config = dict(
    model='image classifier',
    dataset='photos of plants, animals and fungi (iNaturalist)',
    train_examples=155796,
    image_size=32,
    crop_scale_min=0.7,
    horizontal_flip=True,
    translate=0.06,
    rotation_deg=5,
    color_jitter=0.1,
    targets=['order', 'family'],
    num_classes=[67, 181],
    arch='gmlp',
    norm='rmsnorm',
    mlp_ratio=2,
    layer_scale_init=1.0,
    patch_size=[2, 2],
    layers=8,
    width=128,
    loss='binary_cross_entropy',
    residual_init='zero_last',
    optimizer='soap',
    beta2=0.95,
    lr=0.0028,
    beta1=0.9,
    shampoo_beta=0.95,
    eps=1e-08,
    precondition_frequency=20,
    max_precond_dim=1024,
    one_sided=True,
    adamw_lr_other_params=0.00097,
    steps=26100,
    batch_size=64,
    epochs=10.7,
    lr_schedule='cosine',
    final_lr_fraction=0.01,
    warmup_steps=2610,
    weight_decay=0.0,
    adamw_weight_decay_other_params=0.05,
)
Rows from block 3, named by matrix and row number. Each number is 128 + 32 x the weight over its row's rms, rounded and kept within 0 to 255. All counts start at 0. Numbers have three digits each. After the name is the row's rms in percent of the matrix's.
# f: spatial gating (model.blocks.3.mixer.f.weight, 256x256), inputs 0-255
f.202 099:113161117156121087099129088120135109146136157086083100085091118118129153143143098102124123107123177147133116109088134181134153153120091142161118083150122143123126120115190134106132114120121133140145136110137158163121146121078106136120155129184145065108123153119110081135136146097142143172145109131129125136138165121122105126115108138143145157134147170150131156130168240183154132140131120140137149122159103109107145160140135134108105094111123149150132150147098167138157115099140140082094130112139154171113117138169159170154148102138124180122166092155138107068073111185177126098123132158157175184185175168067001019179176142102177135077153173146217164207121058102129136090123104159120120194118219147194139130153152132135135123128127142155179146166143222155205187147127108
f.203 095:138144133125124128101138139126160159149137135126118125123139119145146158122150119156152139159105121120132175163115100172125156150134096120145148150161120125162165110102145100088173125124169171125119115123151141134110158130141164147151096158110066100122153123116135129164148170148144125126101125105128145101123118149156139195167119150142147140139114138100214164157183154147144146140112103112144075167164166146157163150160160141136113088133127163155189111132116115102118180160153111047128146124157133100134100179105154154170105132087044155171151136160085171156075058132151212133130163161131113175192132182145086000055126152104134132156128098129129117128171143096014066156112070112103163200135130155175140176146100084119143131093139175155126117106109198186170172152124093
f.204 103:115106133110135192148139160164109112167150139130152196133206181138122135190131131162163160194158130135125127137120133095147179112181189133171149158149148142127145098137156156156180146143122094150102160169178136151142127112141137164140203153176124132162150138107128135170157117100159191130135158109107132153124097113163163117121112144141164100116130059104122139134123119120170156127129158087189128111145139153151180090095142119130117122071114153140147146135147134178145165126165120099116123139163158144105129071127135182163155107108144128166152165149170188173123066104207196121094134139145116148140142157186183067017022136076094129124169133146138126156149159102062067077067115176128138099146136111103125158129104096167087132143123176158136162170120148212183129163152157
f.205 101:098095141132142094101105103161099125160153096133110094132131124146128158168168102031127096143099123172142071133125131153153128185139143171160126130135090101132128153155134132114128106150114102117088142120174181184121113147074107142147123164140105095124168141130150114131110096164150154167138118105155130142134136119150131105145182125158132123177166099118121122151164157153143168121160133141130110124156166132176090126116136176175131086149124125148169136115132151146173133194210131087115121118164127119132159134116130118162171158108130109174151140114129147164104056024110160139133113161173150139091186180144185113036000025058113085191129163094135083147138154199151112124085106130129135131128119152141165160141169210139139152095107122174159166118133140167155202184178121
f.206 098:104145113031112129194172151169120079128136156152093145133187113112173138138151158109097099106103095106127096190103077101120165146117166161136093111130101160095102130106046135135151133165109095093097159107133124117129101111147162107096145094112128180167137118100128136124109108120101114122134148124129139158170122154142101136150124165148139132126113175161191136170173156108155136170138184175113127174169132162173122110138158171146202090089092113157148156154161168132127135182216173137137121105163139140180158190165140106157163170109115054074112154149121124185154117149118189218105133116133118111102186123116162157147071083084135116106132101096069126155138161138133088092050169114130099119119116176172165158171189192176164097099108150114141162143180169158148122166170176
f.207 098:146112147164151164088153156140148128108165206172138136129170114103131153133118184146194120118168123133166134121125127126106166160089134185144197137157134071103139140139135147141119125172181240105118111109099106173164155125159111161140136142164180121117100116147109126167143141108129183170175134162124142119140157123066112142137129133177133107143130139126107134140101123125129131211225169112144085113121163155143061117120143182157164182144106096097115087096110127116127160120170210133137106075144110127107187157113172126157148202204126167088101136140149148152119149147147062112204185109158168164158159131184137194129101072045170120133115167167145155095170127154128136137079147147114145143122159145105110090135167151164160148108136176145113139129161151140167145203182162
f.208 090:176111147113129108122123117157117135148158160174169156159119148097152154129147138145121125168171165181138103138161144077146148136109187145184083178113139165147110164139167137141162173180166131187194158142083064143123183161152173142154153104124172140201158092102154178236155100149093139128137165148180131122140132174128138117162171105218187181186137099161128150135126129130145135131106164135117134130125168102104105101126136125110189182143132111126101119171123068060154093104141117159189145144133086099144095100136096114147146147178149122133160119206133143104125112143125129162171133105113108092138202168158101149104173152186081092138136139166129161149157126118097151145154140193167093153151107118149150076132152178188155221156176129133146158141141121151156096091121198
f.209 088:181173135103077108120064114137103103093093150156135188146116131112167142159149112144138112127170086152107041160135178108137126194161135111101068170110090169166126163138144170119166127120145115145149169137137147150074100120098138115125114117171127120154116217119088087138149142135133106076109151111125144110157151148121159158119101130175207153125140176177169122093171091067143144130196168148149085137147162116128134166097170143172095077196151136116171106188189168198162166147173115192160079114120081167115145130169115095112135101127139130090174121130159141140162153188109184107159100111126135141169134129115166157145122111168112043186155171193098126161149153159148121139146113106132117139144121135136109103158170166213154121081170167129168118137106142164172113168173167
f.210 090:139151125095133105184122110069104145090105129165131123148119167172164148115157079175170100133161079155121149165149145129111134116142129131065131183131111121187141123100132153122111133115137180139163141168114147139147140154135145095112102099151110159155180172129173140114132160128104083156112130225137147183205167133151100152111120088145140132175163152149074123143180161166127144164162120137152188128144149141131153134164158158153122113115171129098138093105136152160133094101163145167191158177151123136091118137125129143143135151074110161098096102110112117143139130179145171154140134124088089163140148134132139181147147132151086035026099161132188173175138169202207192105175119118127129142192187157189130151166147109155115132150132198136138203164156146188192086157112067
f.211 104:144157193096116169137097129129095097134144183162161131107193133160135088128147148134157078162162124153124144147095087078117148133139105146122186146164086129164135118124153080119129107120082157160135085102102145114090112135164161119165169139170128133170103140088105091121135098131106147167145119188184163110120111096139126143123137142101120130178170138143140128100146135120172124145145142177172149144110099118130150160083172098135146169192197184180139143174172131109110134114106138162131197183148128115160144142117065137113150150118204226164113149149133154158152123150093131124152192129102040119169196154122177128095131133176126172063026073149194164192147174134082154146147104143056083163136182155133158142122075067123120151165144124182167143141120141131127148149139163
f.212 105:125103124121150154159072134111085136094146163123065157135173155158169180110133097127096141161094149121150107156166167151105125174168082117135099146113167122141130142091120167139115163113141092103176152157160144112106108085109164097141145120162133140119143136108142153161102134133126109116087104162155202155117145134155154172109078093085141136171156153136164167126136130141073037073072159108174148138117152134162099152068110158118107145139118172175149102113108153127117139136106063153110142175161160087137134125145131131161140135146170134167162111105115172137144136143171131112134165222143082092122110162163158106197164171149151165158058000066179198171167138165155120113126096129127085054122177183138170129183155168129143138134130117162151197121142115080108124134142151
f.213 085:126145172180153195131104128150094153134098120117093151154151150190172203174117134136106232104099147141102132176145126156120160109113121089139112162129105105118148161107092126111130122135092116054153105091135145123131118131128135133095127137089093147143101109169149158114129122139126157050098042107090112116171145171177164177165164139084131113100072127122140212196198211130138154101055085162136094127202174168169175181126161123105105127149127175127137110148098108121157145146111076095139116203137118097139165136142111086069149109128101164142079100106083131142130107089134122148086182158165112099087079159046119116081199129084086158158149122073133075128181135129131143125150108099136151131089110142129139118150102127074151141133120156124159148129174147106104117118080117
f.214 100:171107119130160145181143160187123154169187156116130160163114138183155152151133135113119112159105117125162120163135145128108166120151108106106138132125158119144131140165185152128171137118115125157145147167161157082146158138119112117094100121170157149111141111156140133162126120085097124149155148186163143148182112136077133104144174113132106094134144188149130118120111094171120139098097124128118105170131107104126119103134098124133110132119120107153172114108115093146119138169094156156148164148185174175159127143150106124124184209156203149162156175145133132126142146163135173114193234177206172182072143164185119121125107112161153138222225206077045109227178155158140136167133173144161157132101084123173145167141115105101158165153179165090106096113075103143119128082148080
f.215 093:136126126141090141137142101135096133117129146156126144157162108130099099119175129140150130117151114143127154070127138150134149148190149118133170158088110119164125135150166132180129161158176100152105116172121177165131099148171107123131131149143159104094114102143137128192172128104107119125128145131132153127185191186125095123106074160127131110149096103163194178192124113096147126147080176112092151137162171141154142107093114125129150128107115132137129157161157105091125167130137120099130126095173174169097069139162120128137158194153171181139186116126085093139144121122134126133134144163173236146055047085179166150134108174161157162154180229156101070106197127165172138167130149094114170159132133039165162174171116102093159156131117149192120066082140208138113163167183169
f.216 082:181142132138165152122135102150161119125140153111153122090129187116114085116102163146137127143130096180145139099139079171103122097156110105090152144202164115112130112125127105055125150110122115143106130099087098120148097104098135092126108120111136150167144139186118147067156192166197155124119202132184160128102118163132155125135152115157094088150175169167113127155184167140150159176111085126136125126108060163148168161189120155162167150110120170138143151127175154110172132154173135144111112128131116162211210122089119110149124198102142166088146153139102140146116114094108137179136121149166124122125143067208176147139166141167091081144170161122219114057081157167121135128092130129134130234142163156028104156160187130178106163067100146137153137139141144123109120095123101
f.217 100:108135166150086119144127141134135144166115140150160094113148126163060121211161111160162110202147092160116086134141083131144126140177150156129117128093108160134112090138111134143191143141180108143115130107140099122127163189155110155138133138169178132123143120085148127127085122091080118133156169113147144108138135165168133134115114115152104170109100179139126173155182141100098099149157109176180191153127151169151134182123125127142188151128164160153118115111153129145119122095114145133148091146120138120115128199128094117113124176104181175160159116120150102129104084139148128135139133138150194172133171037109044142140179137160168115133116148180161155086000090113173169122126158178136131105141174132117070076105189098126106127147094131140111155203161071088116163161163105
f.218 101:127152137148101146144153145135163154110139105131137128120096133142109150105144128140153173154190126123114141141136120169093131159139123108166195107130107160092096090125111146114149155137122156137128126072062089105127126196148142123124173149137155130149143168135118104121113097126105152179171158178177163112132091114101164165138101167190102151117178102148141181141127127194123115099126167123146128119153147163140153161144145115160151163098127194152177135132101103116151144117173119089140121152132168120110105105154112133150174128195155119204158147173174101132180173150138130187171116144187141145167196180129109178161182199147124172170152177148188168166061041081168198197174151131113115142181197139151177075103096132111103187170150114127138123190216157133110111171178127
f.219 103:144118129143108102134149167092103114147111100148098097067126135131168160122181135115175133147100120115097124141121113140126134135186133153151109136110095082121125146149139142163173180137145130121059160111112135126149119135134161101150186141134102144114110153121130106126115147161160114137114128129122091093120080099124090127146095201122097143081116095118135123103132095163132128126127093129122091169117136131128158182162210165154143144165163079166126121083115141165169188138115112148132136172154120126137131182189183163134175182160147189149141170125110120173143163186161186185089133165163174141152144138111045104187168201121150088172139163139208134187192096064098131111129112150111130135226201182155128106095026109134096139126126109103140130165180191171088128092117050
f.220 095:144096121117099130144158133170169142156132148143095117156138146114165133131156145151090154181167131142127118164144151129139130107151141135136163101179166156131137093115110132131151126121110111130172144140178138146145123124142116148153144102113137141145139128149176155160126110170130079093132177176159108099155175166173125103116127119119116116098152182119058104177140094110088134124151147111135091125108117139161135139092155155177187114174123169128094083144104108130118175217138127115138112075106131116139101107114185155195170170124130094143120171161103132111102114182213183160144087138135188156180138160159098076136146161179096146157142115102192178137211142087000076166130109084104137144122162122144130177163020058110127154117110132143147182135132185172225186131137108
f.221 099:120120123145154124147204193149135142085129134127112129125159137171156173101116154077136079143141176123113069120128105135071149117145166132158123196148104173115101104130142143103114143147131142139082143121121131115136098130126109090142170121141129148159154120121060097184121119115125166166124144135148129106093130135141186122129134169140104115153153128155103180148131160189212209139169114145142146195113097138135122165181175132176156137156128131188158150144144192168155182164204169164162148148128128130170128137176150165236167117134121158076150137108151121119126134112159170168148093105153154109107168144150150088084100181149150130186149166162123090165133141131039023075128093106110113110114125138092105148176146055054118118111155121176160142152185152176170172138118093
f.222 095:113122089095107140173162104151134128181091098114154187094205179143150133169155128136145162109108121183131156166171169064152130151182141152141166144170141119094153122124090139147149130139131172187127132182118137093133101134124092121152138138096148184129168181124164127173150146109123165149165084133156155182156159146139139137155156183137146079104152150145171169189145173134138153152156144096128062135141154160168161158154161187165155113150115123119156161127195147148124155141145150143122135077137081159136115120123126134183184131152129124130132108097131113137085149089151177194126138128221143128125133161196125092075054109157121088074109108117097113124095123127079080104082118085152136092155105152118183119228157157095051085107167130139101173189135120143156189152189180
f.223 098:160144162124118130147127097096116099121154091146206121126064075085079146124156133156144148170138132128078135141139131137154140134169119093152088187149141175144098122125138144143124146133146134165109133193122095124142120147140131093148130128165103136140137157145185155138190160158166153152114136130181171166120157179163194165137164213146130167083178179133175158169165181195126119183081107185132137121128132190140138136112155169162179130168181117104121116108113094099096122139154178163124175100147162112146103095098125144120151187200175147141185151146139145113088108143152188173191127186146143150112113111171167111133107130096210178135171163161137108130161130164162130089061181109117177173133142129175135118170137073128104185137126112135131143164173118113162110159207199
f.224 107:228191217183186162162171179126182180123175124181208185154164170165115154168174160102107182119164164180157184128106137170104121130145113165138142196133147159145135145156133142151136121148126146107211144123135109106101152122129140120106143180174171114112115115112131108138123131107148161179162158158120147134130153154115140155137137123129135117127170123153131133164150135149121134176194154166167117110107079126129121157107116134154146135130160161144122132106106132103111159130177137196184111126136107137123163120078081105091114111215200130122117162110125120136064112110150116142182187176100165142140111082099139141114178122178143116138129144151109156144110133118172193138149043125141153179126127169115152115162118147142148045117164185160117123145133119150130179185170212
f.225 090:142210160094140097132094111110068092166122163147172159192109122122146106219131104123172163189200133166173104123123122069149107146149138147142073127140133132082146120123113122135153148159131142174154151149114117147122150137151211168188158118150118151147166155173130128149143170118137163092124143114119164151156130132178118084133130181193135221094103062129149144099161149154090159113175154156125126148109135123119131123131158132091145113183182131137136142101085106140165132194189132132173167104115126134157127149152158133133147163151209124128106145150128156119158173103149182137111152170110136136157099116129184125136069155123153164118123177182147135165160158101153118136141116081102163212171180137160146137184152151125138072146108139199217195074157127132149129124124202
f.226 091:102095129121082123158157145153128128113149127160132155202143163086160132118109134115144078108103120145162129194157101179097095125154135121124090161126136181171098093125072115156114174136142111152090103190168139111157110180172123159190164129158081187145173157128178129147086122200172124153123106149128124075146183166180134119179167128084187150149182149136105213163152129109154146073072172103148111171160160167155167197151162166135097131103097150194115113143163121125159156144090123156090130161130088116147118118116100093127115105182150117093110141093090043106129124121114122124147162124098103162111117163149162131171144082141168133127105127117120125161102119100110117120088171082159156184217155168157140187156146165158162118100101125161144178179135150180208176129160159
f.227 100:173146146133197164145179150122173165097086033083116115146132164171140139138156165120085128083106167128149158159145174090159175155159181177145122141119123141126161144175186152160120163165186166145144152172153136164178195171144156123159126132105120145153154120143138161172155160120160127153123102150182173150153158183144149134143142150140142166142185152169149106180166125162112153122087136126124123140136151160122130132108154090110134141115098141109090157127113086152108130088120157147165159176122084114129114090126069089130095077170171157169178107059059077124137149149111103115143172167157072085102115103135121076096094077123178118171077051108159135120123110125085122143119137113136059074166192144151190137136077077142148096103074108148157174171172179095175103109129126
f.228 090:082127133151146120178109130128074111129096092109125132092125143089141135104129123124120139108118145170099115145128154123128046129126139140146139087137129152162196126161114101139119129174121151152119158144113167172122067117109116150178172143138093104144117144141086131111093185166169171147152100106125128165136184136117109113165110120148127133127125099147190203111096154154116152156189133132137123149153196136137161144156176167168168140141119135143119107110178155174176203117131131121129101155133138158111155130120170167136110138149156153218142185125108154129127147142114085113151183168187105080080170147185124112127164125155178157115137113033141143245158132209133092125070151115120079022128154171180196126086047128121147109148149099088105190160140176158144114164142104
f.229 106:154119098136115166135182136144154173134142158151123148118121129172129114099127125145179149115169120121123119122108119158132152152116186160135151125120140159140148187147128128137168162143141158084121125119173180114154129111100122157149137181098140111132136123157148154109119155116137196154125111162127147122142149161130132135092106167184078121138146162178130093098113090095135118173115115095125136170133103118135114154130155112139131153133093153101133070093130126109149170156140148172154158147152153126112125086126150154104153186131142173200208151154130146163119190132159156147156154170155173096102117106156160168193188132132130132130189162115102119222168177191151144112118176139162119082010119221187215167177186170148136134151139133011024147109152193145120155140145126
f.230 091:167169168155121114137175182141138150137092157119096186137180124207154160118119139124112161194114149149132121139170115127151149167124153149131106146189189129166153145126129159159151150117120120141113128123135104167131132158135101097128116138127104112114111139136087134108155175133084096140115160126149082111111184180107129137131114120077114114115154112089079140170159124150112164152098132120140087116153121137162126094101105070133086079143177138141120156130141124132124113124166127188130155123165154147126101083122132203095117129129171121180129154205158119092141125161138150141139137183130166152154141188171130113096154150119116117215179207059098147244199194124184147153166135160156127235133029121207161185126140200133148127129112116132115058100150125113120095119112098
f.231 092:152158161128160192196167144180179160148148128125118162135152177163169184139149137105165101150123108147086153069165147118183138116097155137117114092106143129119169178129134144166184113119088109150169130100124119163154152139145148156121137099126106109098154128178188123149150131179134085082192123116082109099156156163152125114131142152157139127091121092156144154140118113144115098173118122184118093157111170159151123112118067105096116113130118081086161138177125096080126099108150157139112154109135172127162149069120108145121119185132122068095136162145140143128134095114088124143183144099143159159153141174132097130111161160079158108133162192157159075135151189167170097123151155149120129188184152040180175190151177141172121114145194153143149043000102180139119154130151155
f.232 099:142124101147147159104171110156152161116164145123147127149153135117109074094093121127163110160121108127145168135153148175147130124117156116096151116065127101173136154128125166103090123126141161129152132127057103118114127123124117157148119109150160128166124103116143151156117129144132107107161166118176172146110101144174101131112149095156162146133142101125147111110163068102088098153121200210145169112112144164165141191054097120166122170145171178119160159194163181089097173124042140111118131117183136168175191106128176149136094076126136150129105165178187153131171175144148139138128186132197076129193132179124156163187125147118146115110145148180190175070147122135108110125094165186169124127184192159116097155160176143156129171172203124191173191152046121162143125096113115
f.233 099:164143081120146149107124141120174111172146133158170088118155141117123194120245160165167208124159133107106117150120141109173168141146123155147093095106154137145173188167192158159086162139176189152124147145145112125146152160130125150146076115102102127110130143136124159173136132133135157127101079103113105081093076123174073123115086132121180174098111151137084102128139112099124122117154171177174131159119110118100142123142109180106178129198152090121136090122093121102132080099127153145159176138151137148135138137144141134126146093114148125182161087091168159178128139173114167116082082135093082128123163110165179194138144104125163083146125119110158178091080164108155116112157117107157102133170180235090073117210153143187152149083105158206141134161066080129080144136165123
f.234 097:156190161161176109116150085122145115108114095174084140179098114094140135120124172047128085141142135161138187099158144159102125116120136121115158176125123117137166135139121125140111060097158167135132146163143109172145153120115099143119070105163145139142131132182121173153137161142160147166135138145120117120138116138178129149149123128117136102087101112103096110131083151141121120111097140133121078156107121103099124142095143122144123157169126135124133132128183143167167139128096134115153173113156150139123102143172170176131155207155082076136160101106144113190153126163158103178092132121151116110123156121112172162184212169161125157124147173162173180165095119172152230109171141119158164136163209165165122051092146184210125131126201175144208215194185170085078134169105094
f.235 100:129181101095095126142102139141130140119107126132124156088119122149096140176146143124121094136125100139107167189125187123143165097109147137152128124145133124150131133114105161158128149112065128143124182132134149117156133105150126154110142092119128155119148178141159125149142129151091088119155119118093093172135131122092178136140086142131141101077088120104136140115147142159160126093095141172122129090109127160156152130159148142155185183193172153138131144137166179139157144148135154154156154164114146134127112148188199172156117111109110135152116139103145076133161174169100120148150172204179125159143164158152134178184151145101176143154133134159205172160150111145168173186192212193176151205180153165162189140010046091186145190159131152162186156190185174174111081134154139
f.236 093:129126150125069136148117123162132147126152103111136163125130153081078113159146140168168189127154129111130099158092102152148192133126173117123123130131099111120140103102158115139117141104157120190107105114163123150128126112110093103128139133120142163125201146092145150170148166134157109170122152144169171121136154178178130150162117142142118094133192189151135118178159137191123165134130149135133180181171180157200117101158112165141150151107145102080155181172172151145154138173179126115134127130132104071092120136105118145133153130116157094149134110074109093101118064119161103110149154111130090127107111167127084113076099227167123135116118093135138127137141190050050127247171114124181149136117105133132157212108054087150096115135105119089054124114136167204140061041109133
f.237 091:155105114142148210134207158169130134113150109129125146147126168175175147165080177193179199103134166195146148134204128169159156102134146169136149156180119148149128130132179159163172174131164187110143169187109153140137140121178168141100145166117145164182118140130132150124152142157201118098099108152181185180180172091121117102132166142148109138174183147131158133155152126089175146109059143153170160152153113149178170130155139137126131088120102121162133156111129118168140174161133111123108157118167111118090051095142143156138131165163147136107076138105108149105139127134148144117160138161135118125108140105140062149118128192112146088098120092069107100069103137089029101164144121144088137065159156102096092136155063087116141119145110091125129141152107198157161105077070129
f.238 104:167151156186179139164112183160190201172127167168157115139180149165180175116189180153176132193176152149158181167161129131122120140105122169185158167105133152154156134177164145133109101131183150157131122136106156132124122109111125132130198113127136111115129141138124073077129106136153191165114086111110139112102137102121105092118130159176076148139136141153111115123110138137161161199187186149161160122122123092136147118146148152189187144133125119117125092164146096068162167177157158133114083134160142162150132130118131185209199185138132119098082072126152135103109146141167215189144145110110170119213150140143116138106098186115131174139096106095161132145140141116102074125174145169172120105110106150155104142176190093067141138164169115109143136137174121145186151132138146
f.239 104:103128153174120131103161173118104139123171157166126091164126104121120144133118155121163063138131141166149145171183134126129115139115063121088129174125147060096167140164120124162082114138164195158159113134142157133142128092082107149174124147174161175124126097110129154139135143121192163143123119171156146121173137127105114162118149087148168111137126109170167131137125142151132139101157124141126143140143150134118135148145152134153131116137133154143140118130128123134090153147194115142091140138097138147130104154115083136143140122155159143108104111111165158177102094089154121156233206162113145154119175127146132113125092160170190157121154152112178177184144111107097141106134158118157167197156154140172124169134185149101055192203191250207148245129168177196120182192155148
f.240 105:181196126170167193176180149138136155166148136180207131156183190124119121104113160131164134128084224105166133145080168150194168191193180114155135156125157115118133142151128144174150123135161146135152165128149165162154113172129178129125130132188170143157109133192175132152150125133114171194156179174118123120144134181161171152156110122153195162140116153101093143135090144129143132145160126159128133088066102116139086138106117124126118168150120131090144086095093130146101098120158144141161144136123110069135129130143166116113101100165162128136158168125137105149126137141091135137199164132139167107136150099105167112107120138118170120093168170161146145123131167108146101169156082081145157157129093145154080120175105127118147016103174233196194148143117143118138118128148191
f.241 109:130118145122163111157126167134165124098180196224173147084148170166128150129149157087102111177168200087095097134124113070136139141145148146145202198146172166174099091103142160131108152130132164091181116153151139142135125110104124114154125128164176109168163134136141119115163103121131134225198161180160146118141106123147164127105112153103214164140155133121107158137140151145118170149160216156178143145119146146160180129103124152164193140171159161133105151136165126142168105138135149182158142139130133086121148135087141109127148176161179148161110134120109092107125107141119149198196172165120086115079120113130112117064136137141192135107131127136146091107148146128146131153160188081085145159117156139127096150191156134135105112089120154117162155138141109169192232143194176
f.242 104:156125138120129121157146171142158161170168143191199164170138175137155146125146119134148094106141170117165147191165118119130125109134129208158121154134131126125136148127169148168188147142147127129170172190140167123095133157183113107136146125142163123158159130106132084142140104121130170155123154123127178171142119132156132102170119136163161174196167140175120129111168150145104119161106130140197161179147148144139167144152124163106099124211197166145116175126119109103082154117155140160126188186121102139120112148098100111128127189162160161172128138145124082119093133099134133128207171207139140180121136141109122115171149145189195205163135113114131107118136153068118157113161171164066094138156170158153101113128124147210167150095042109158142190118169138149146218119191168
f.243 094:140093132136168133220157139105159165145130158167147158110094154113137152174196142119193152110104155179087179141113188133112160191147127169170164116101137084122098117155140157145151154169111097120131105162141075144150155155161123120154120083113173154127129084141129154115137119172118148102104106115131107102111103109139123170149143118111126126136142105128141166110134146112171137151181142198142120115161139159099147149124133150109163109101146170158121140168129194124130089121152123123138176171148169141114137167168119133088136110158129121149142086108088155113104167116127134150130136114155114081097123108154139189161160103168168167136152109148187119108144111131149147195161184129096102036146145190114165121134115155184214179209086010118183181171171191176150183167200194
f.244 098:209182112061140159222186163139110118128119113119157144120205200108174193186193101121139141152110112188142092147112110132191129152153148144136150139127122110156159176136156137118144153112151101163152145139118161176123130106110152142190164133202155128136176118134149129101147095136153155091130091134171165133088129112110077129134132171103168206108179176146110130105086107125105144163134147135092151136108158132135116108101118107154144135158124156149143141148123141114129157134149146153075137159123107152116115135161092164122140089161141158197196139164116105093097135167132164174156129161114198164080145144122110094112130134146181093147184119154122155176119130100141130113121122142205144071070119176123178161153150141104190179205154096000089171138138129124138135138159140
f.245 104:134153185137137143169152143094104146097151147135127150128142110126129161092165114093096115144107123146105102139157165092070181125108134122145139126134136147101136105149158144156149101071133069129121169120129174158175162124132144138155136191158135094117132211174152108124112095113135122157147100086091135132130107127141112140134113159155127170110106141119146114119130119124160129121150186119120110119166116124130122161141166153119186141124070100159143169153141152126076135157148157175160145132152175168162142098105122148165195173237175136152166134157178103104097148164147169174188171202155169190137106157153128126136102131170168166179162187147125150203132151146171173108139162168100192175093141183191131129175126108151210162171174172064088123136196190188140163118148214
f.246 106:122123160145138175160157130185159139128161152133156130172172113132132102114099143161149143165175095130120119097094130159132091058150104095151146135114104137142142118116116136095081081118143154128109122117127132126103137139105095115137135116122187106128153162153165164126121120118131132160187118143143160153177171140132093140121169091149158155107142149178171175124126148118138125174153133133142141126187167098116089118144144132138093123123132153074166160146172100128112103130159184140121122102094131126180114088102119105126091157149123079138119147177103125120122099141143113158150223174092131141181136185121118108141124177163149152152127176205144127181163135146118173134122199198179118179190100121179173188235173142201181159140168189154116040084188193164139196176158218
f.247 098:169190178176120119183132179176195160140146155113162134128177142127169188126152218157129166127170146145145112126167139113148136168184183152140105114087121099159163145132131135144162174102094180152140162123155149185137138112159155125117114155094160176109178164121145146128140185087064136132076128121154132128100145118115140113109135139165133078102120130142086102118133139106136139137183102112161135112114149100122136169132093159121143176152123105123146123123124144105092112107110157153146157118169151145176118126125135089132127173175103133117140139140143175182094127096112139194100140153140131101160152169126138096107149119104128105169147194165174164127152139083139095170137067149115133163157067048119133165197146167145092153125132196136126082013137175250133234142154126
f.248 104:198136100171128136125096147080132106095093129160221125176096124094146160127118121126108088110113160119115149157154158127154159130155124108149160156135158103145160153143136141122085124057102123136125105133157156167155134120123093126165125114145151105078124142094125163151128108139159130103136102116126115106077127154160131125112150134145124151119133147109051112135148158157128129160134148172132117132080102113104152129140128144120170155128105078139128098107152123152108160128150133153136155127148163156150186145095144106125124144209129149145131116146147171160127126118176152207159145139131153120128155152161168140121108129160142131121128165173228145146184186147097152138156143161114163199215203115119132207146145212211157123179187198190205177132058140177176202195197200
f.249 102:145097139129127174124160186116127162128130180177163225158152147127104176119158163090146120117130148118125112092135142095133123133173134120141146116109151115139094102109136175171125103115116105160132142146114129168138097167144162109078129093145166150094139129127108140164135097094114182133238095148082130150158114157153137093089139122119139169135117143154146119116121103110135184092162121111065162173157106095073105122137118120182116165134133155129066124109126138143126134149174136135128157150122114102120171176192135143125145167163159128148142125112128128155123149092127090146145131132146171174163130153176158142110119118117194167167221184147168179129168184157129179146137183188102177162151197149098095126195186185162170168134201171165154159159096048086196201152173183
f.250 103:151097164150163134154191181122103183180174179173134135123146164114157205207166165130152124146201127170097120121177152164191153200164143156172163198129114137151127103170141156156107185146114121109123119113139087100128168151094157134109150143160134140077099084109161176171126144084090092172140119160091130128139133150146147100118108127152177201149118117112137168126103135125123133173123117144204114154141129144151113148111088125142125154133131131132121111122117126155156153117141102162146115149136149108081131124149147076127146125126167125103087133150123135129149143142109106114130115125103149086149078124159246157178146165193169103108146126133121149105112107168151179145167142134144161142171173165176070070196190183185167135103168151142150134168158097027113162171190171
f.251 111:146180149177162152186159122101105154140123151130162171159140112079128137117093137140159131136148147132110088108167153111087077148156114161120137170114139057130133096165136137130131159109145105189137145125124182138125130124151146108147142122146102163106150124162119130095131149125106152154200146150110160166148160135123143148167153103199134131089074119158168135138118136140134105150130128126118127124111121092123123108132116116097137150130101153124091100122128111140157143161143135190181156140125090106112143132127165175128158125150122125092103137112164137129124165134191153189134124156126086147114144174179123183172150191141193142109090136170129153155193129192212223154204190157123099147131143184163178113132169135165158212197113131137164172174129113049000087194163212
f.252 097:159125107159155168181145160123103163140078105171134134092131121135146175199167154132127131108104106133154108165127174128179118089130130113160134163119139158146113114111152157169175124113110158116151121096154151181162133115175128129139143124115142139094151173167116090141177138159101124077169158136145166170152131097146133145152142135092160171126106088091117065123111138156146143148122198119121080129114149112096154134133112154127165166182130098147132153089113140154106184142098123096126111133125118154127095144159163143131120115166143157077109132130104084135147084177151125117123188112164123114133158135133112123182175194154154113155121116122165136117131082131168201190194176171143109141103121195165133186095138158188188160142149169167172139197202184236080000121131143
f.253 106:160187118137138122135097124127133177192128184147132169124111142163141115110135151101217150170181139048141109151138108138136153153163187153128124182150066116174108132106150132163138132146147137173163111159153166131087131152149161166138144135140132135133150140146120133106122168139152088143178158160184128101105133138110128115094149145147141141162177199149109130108102116134149132096125119125139129159127140140174155117171192145152148150185154184153161150190120147124159208176166115134156149152139162182133125182131158136158148128147139136091140167115086117175118159126126141118172125128129164136136126125101118133108178177145176143135139146106117148136148169105099118137192166107136150164133132149157212209128086060094209136155122173161174139134151185189148041000059147
f.254 102:138136167133137195115147173199139185195179190173111125102100156126179121167136199133187089164181166088125132181161137112126154145154179137209230165083109095144157161165148152137153185159150175145093114096137102121139158170126182162171125138084097108090086141113130203115100120139133148143115125138138184114139118118097095163165144127135172152128143122114100106102139133130148149126193174118125123127098140137106147142153128148142173133123112166089143110152123081138158146111126139164089100110163132127097090112126141175226139126164111165125124101122116152135140125145134175164137109101128128129131099103136118132146121189180150091107047130115081161093121123075116136171208184163134137167178131124138139135144128100095121137173130122163119161211149119158183127094016106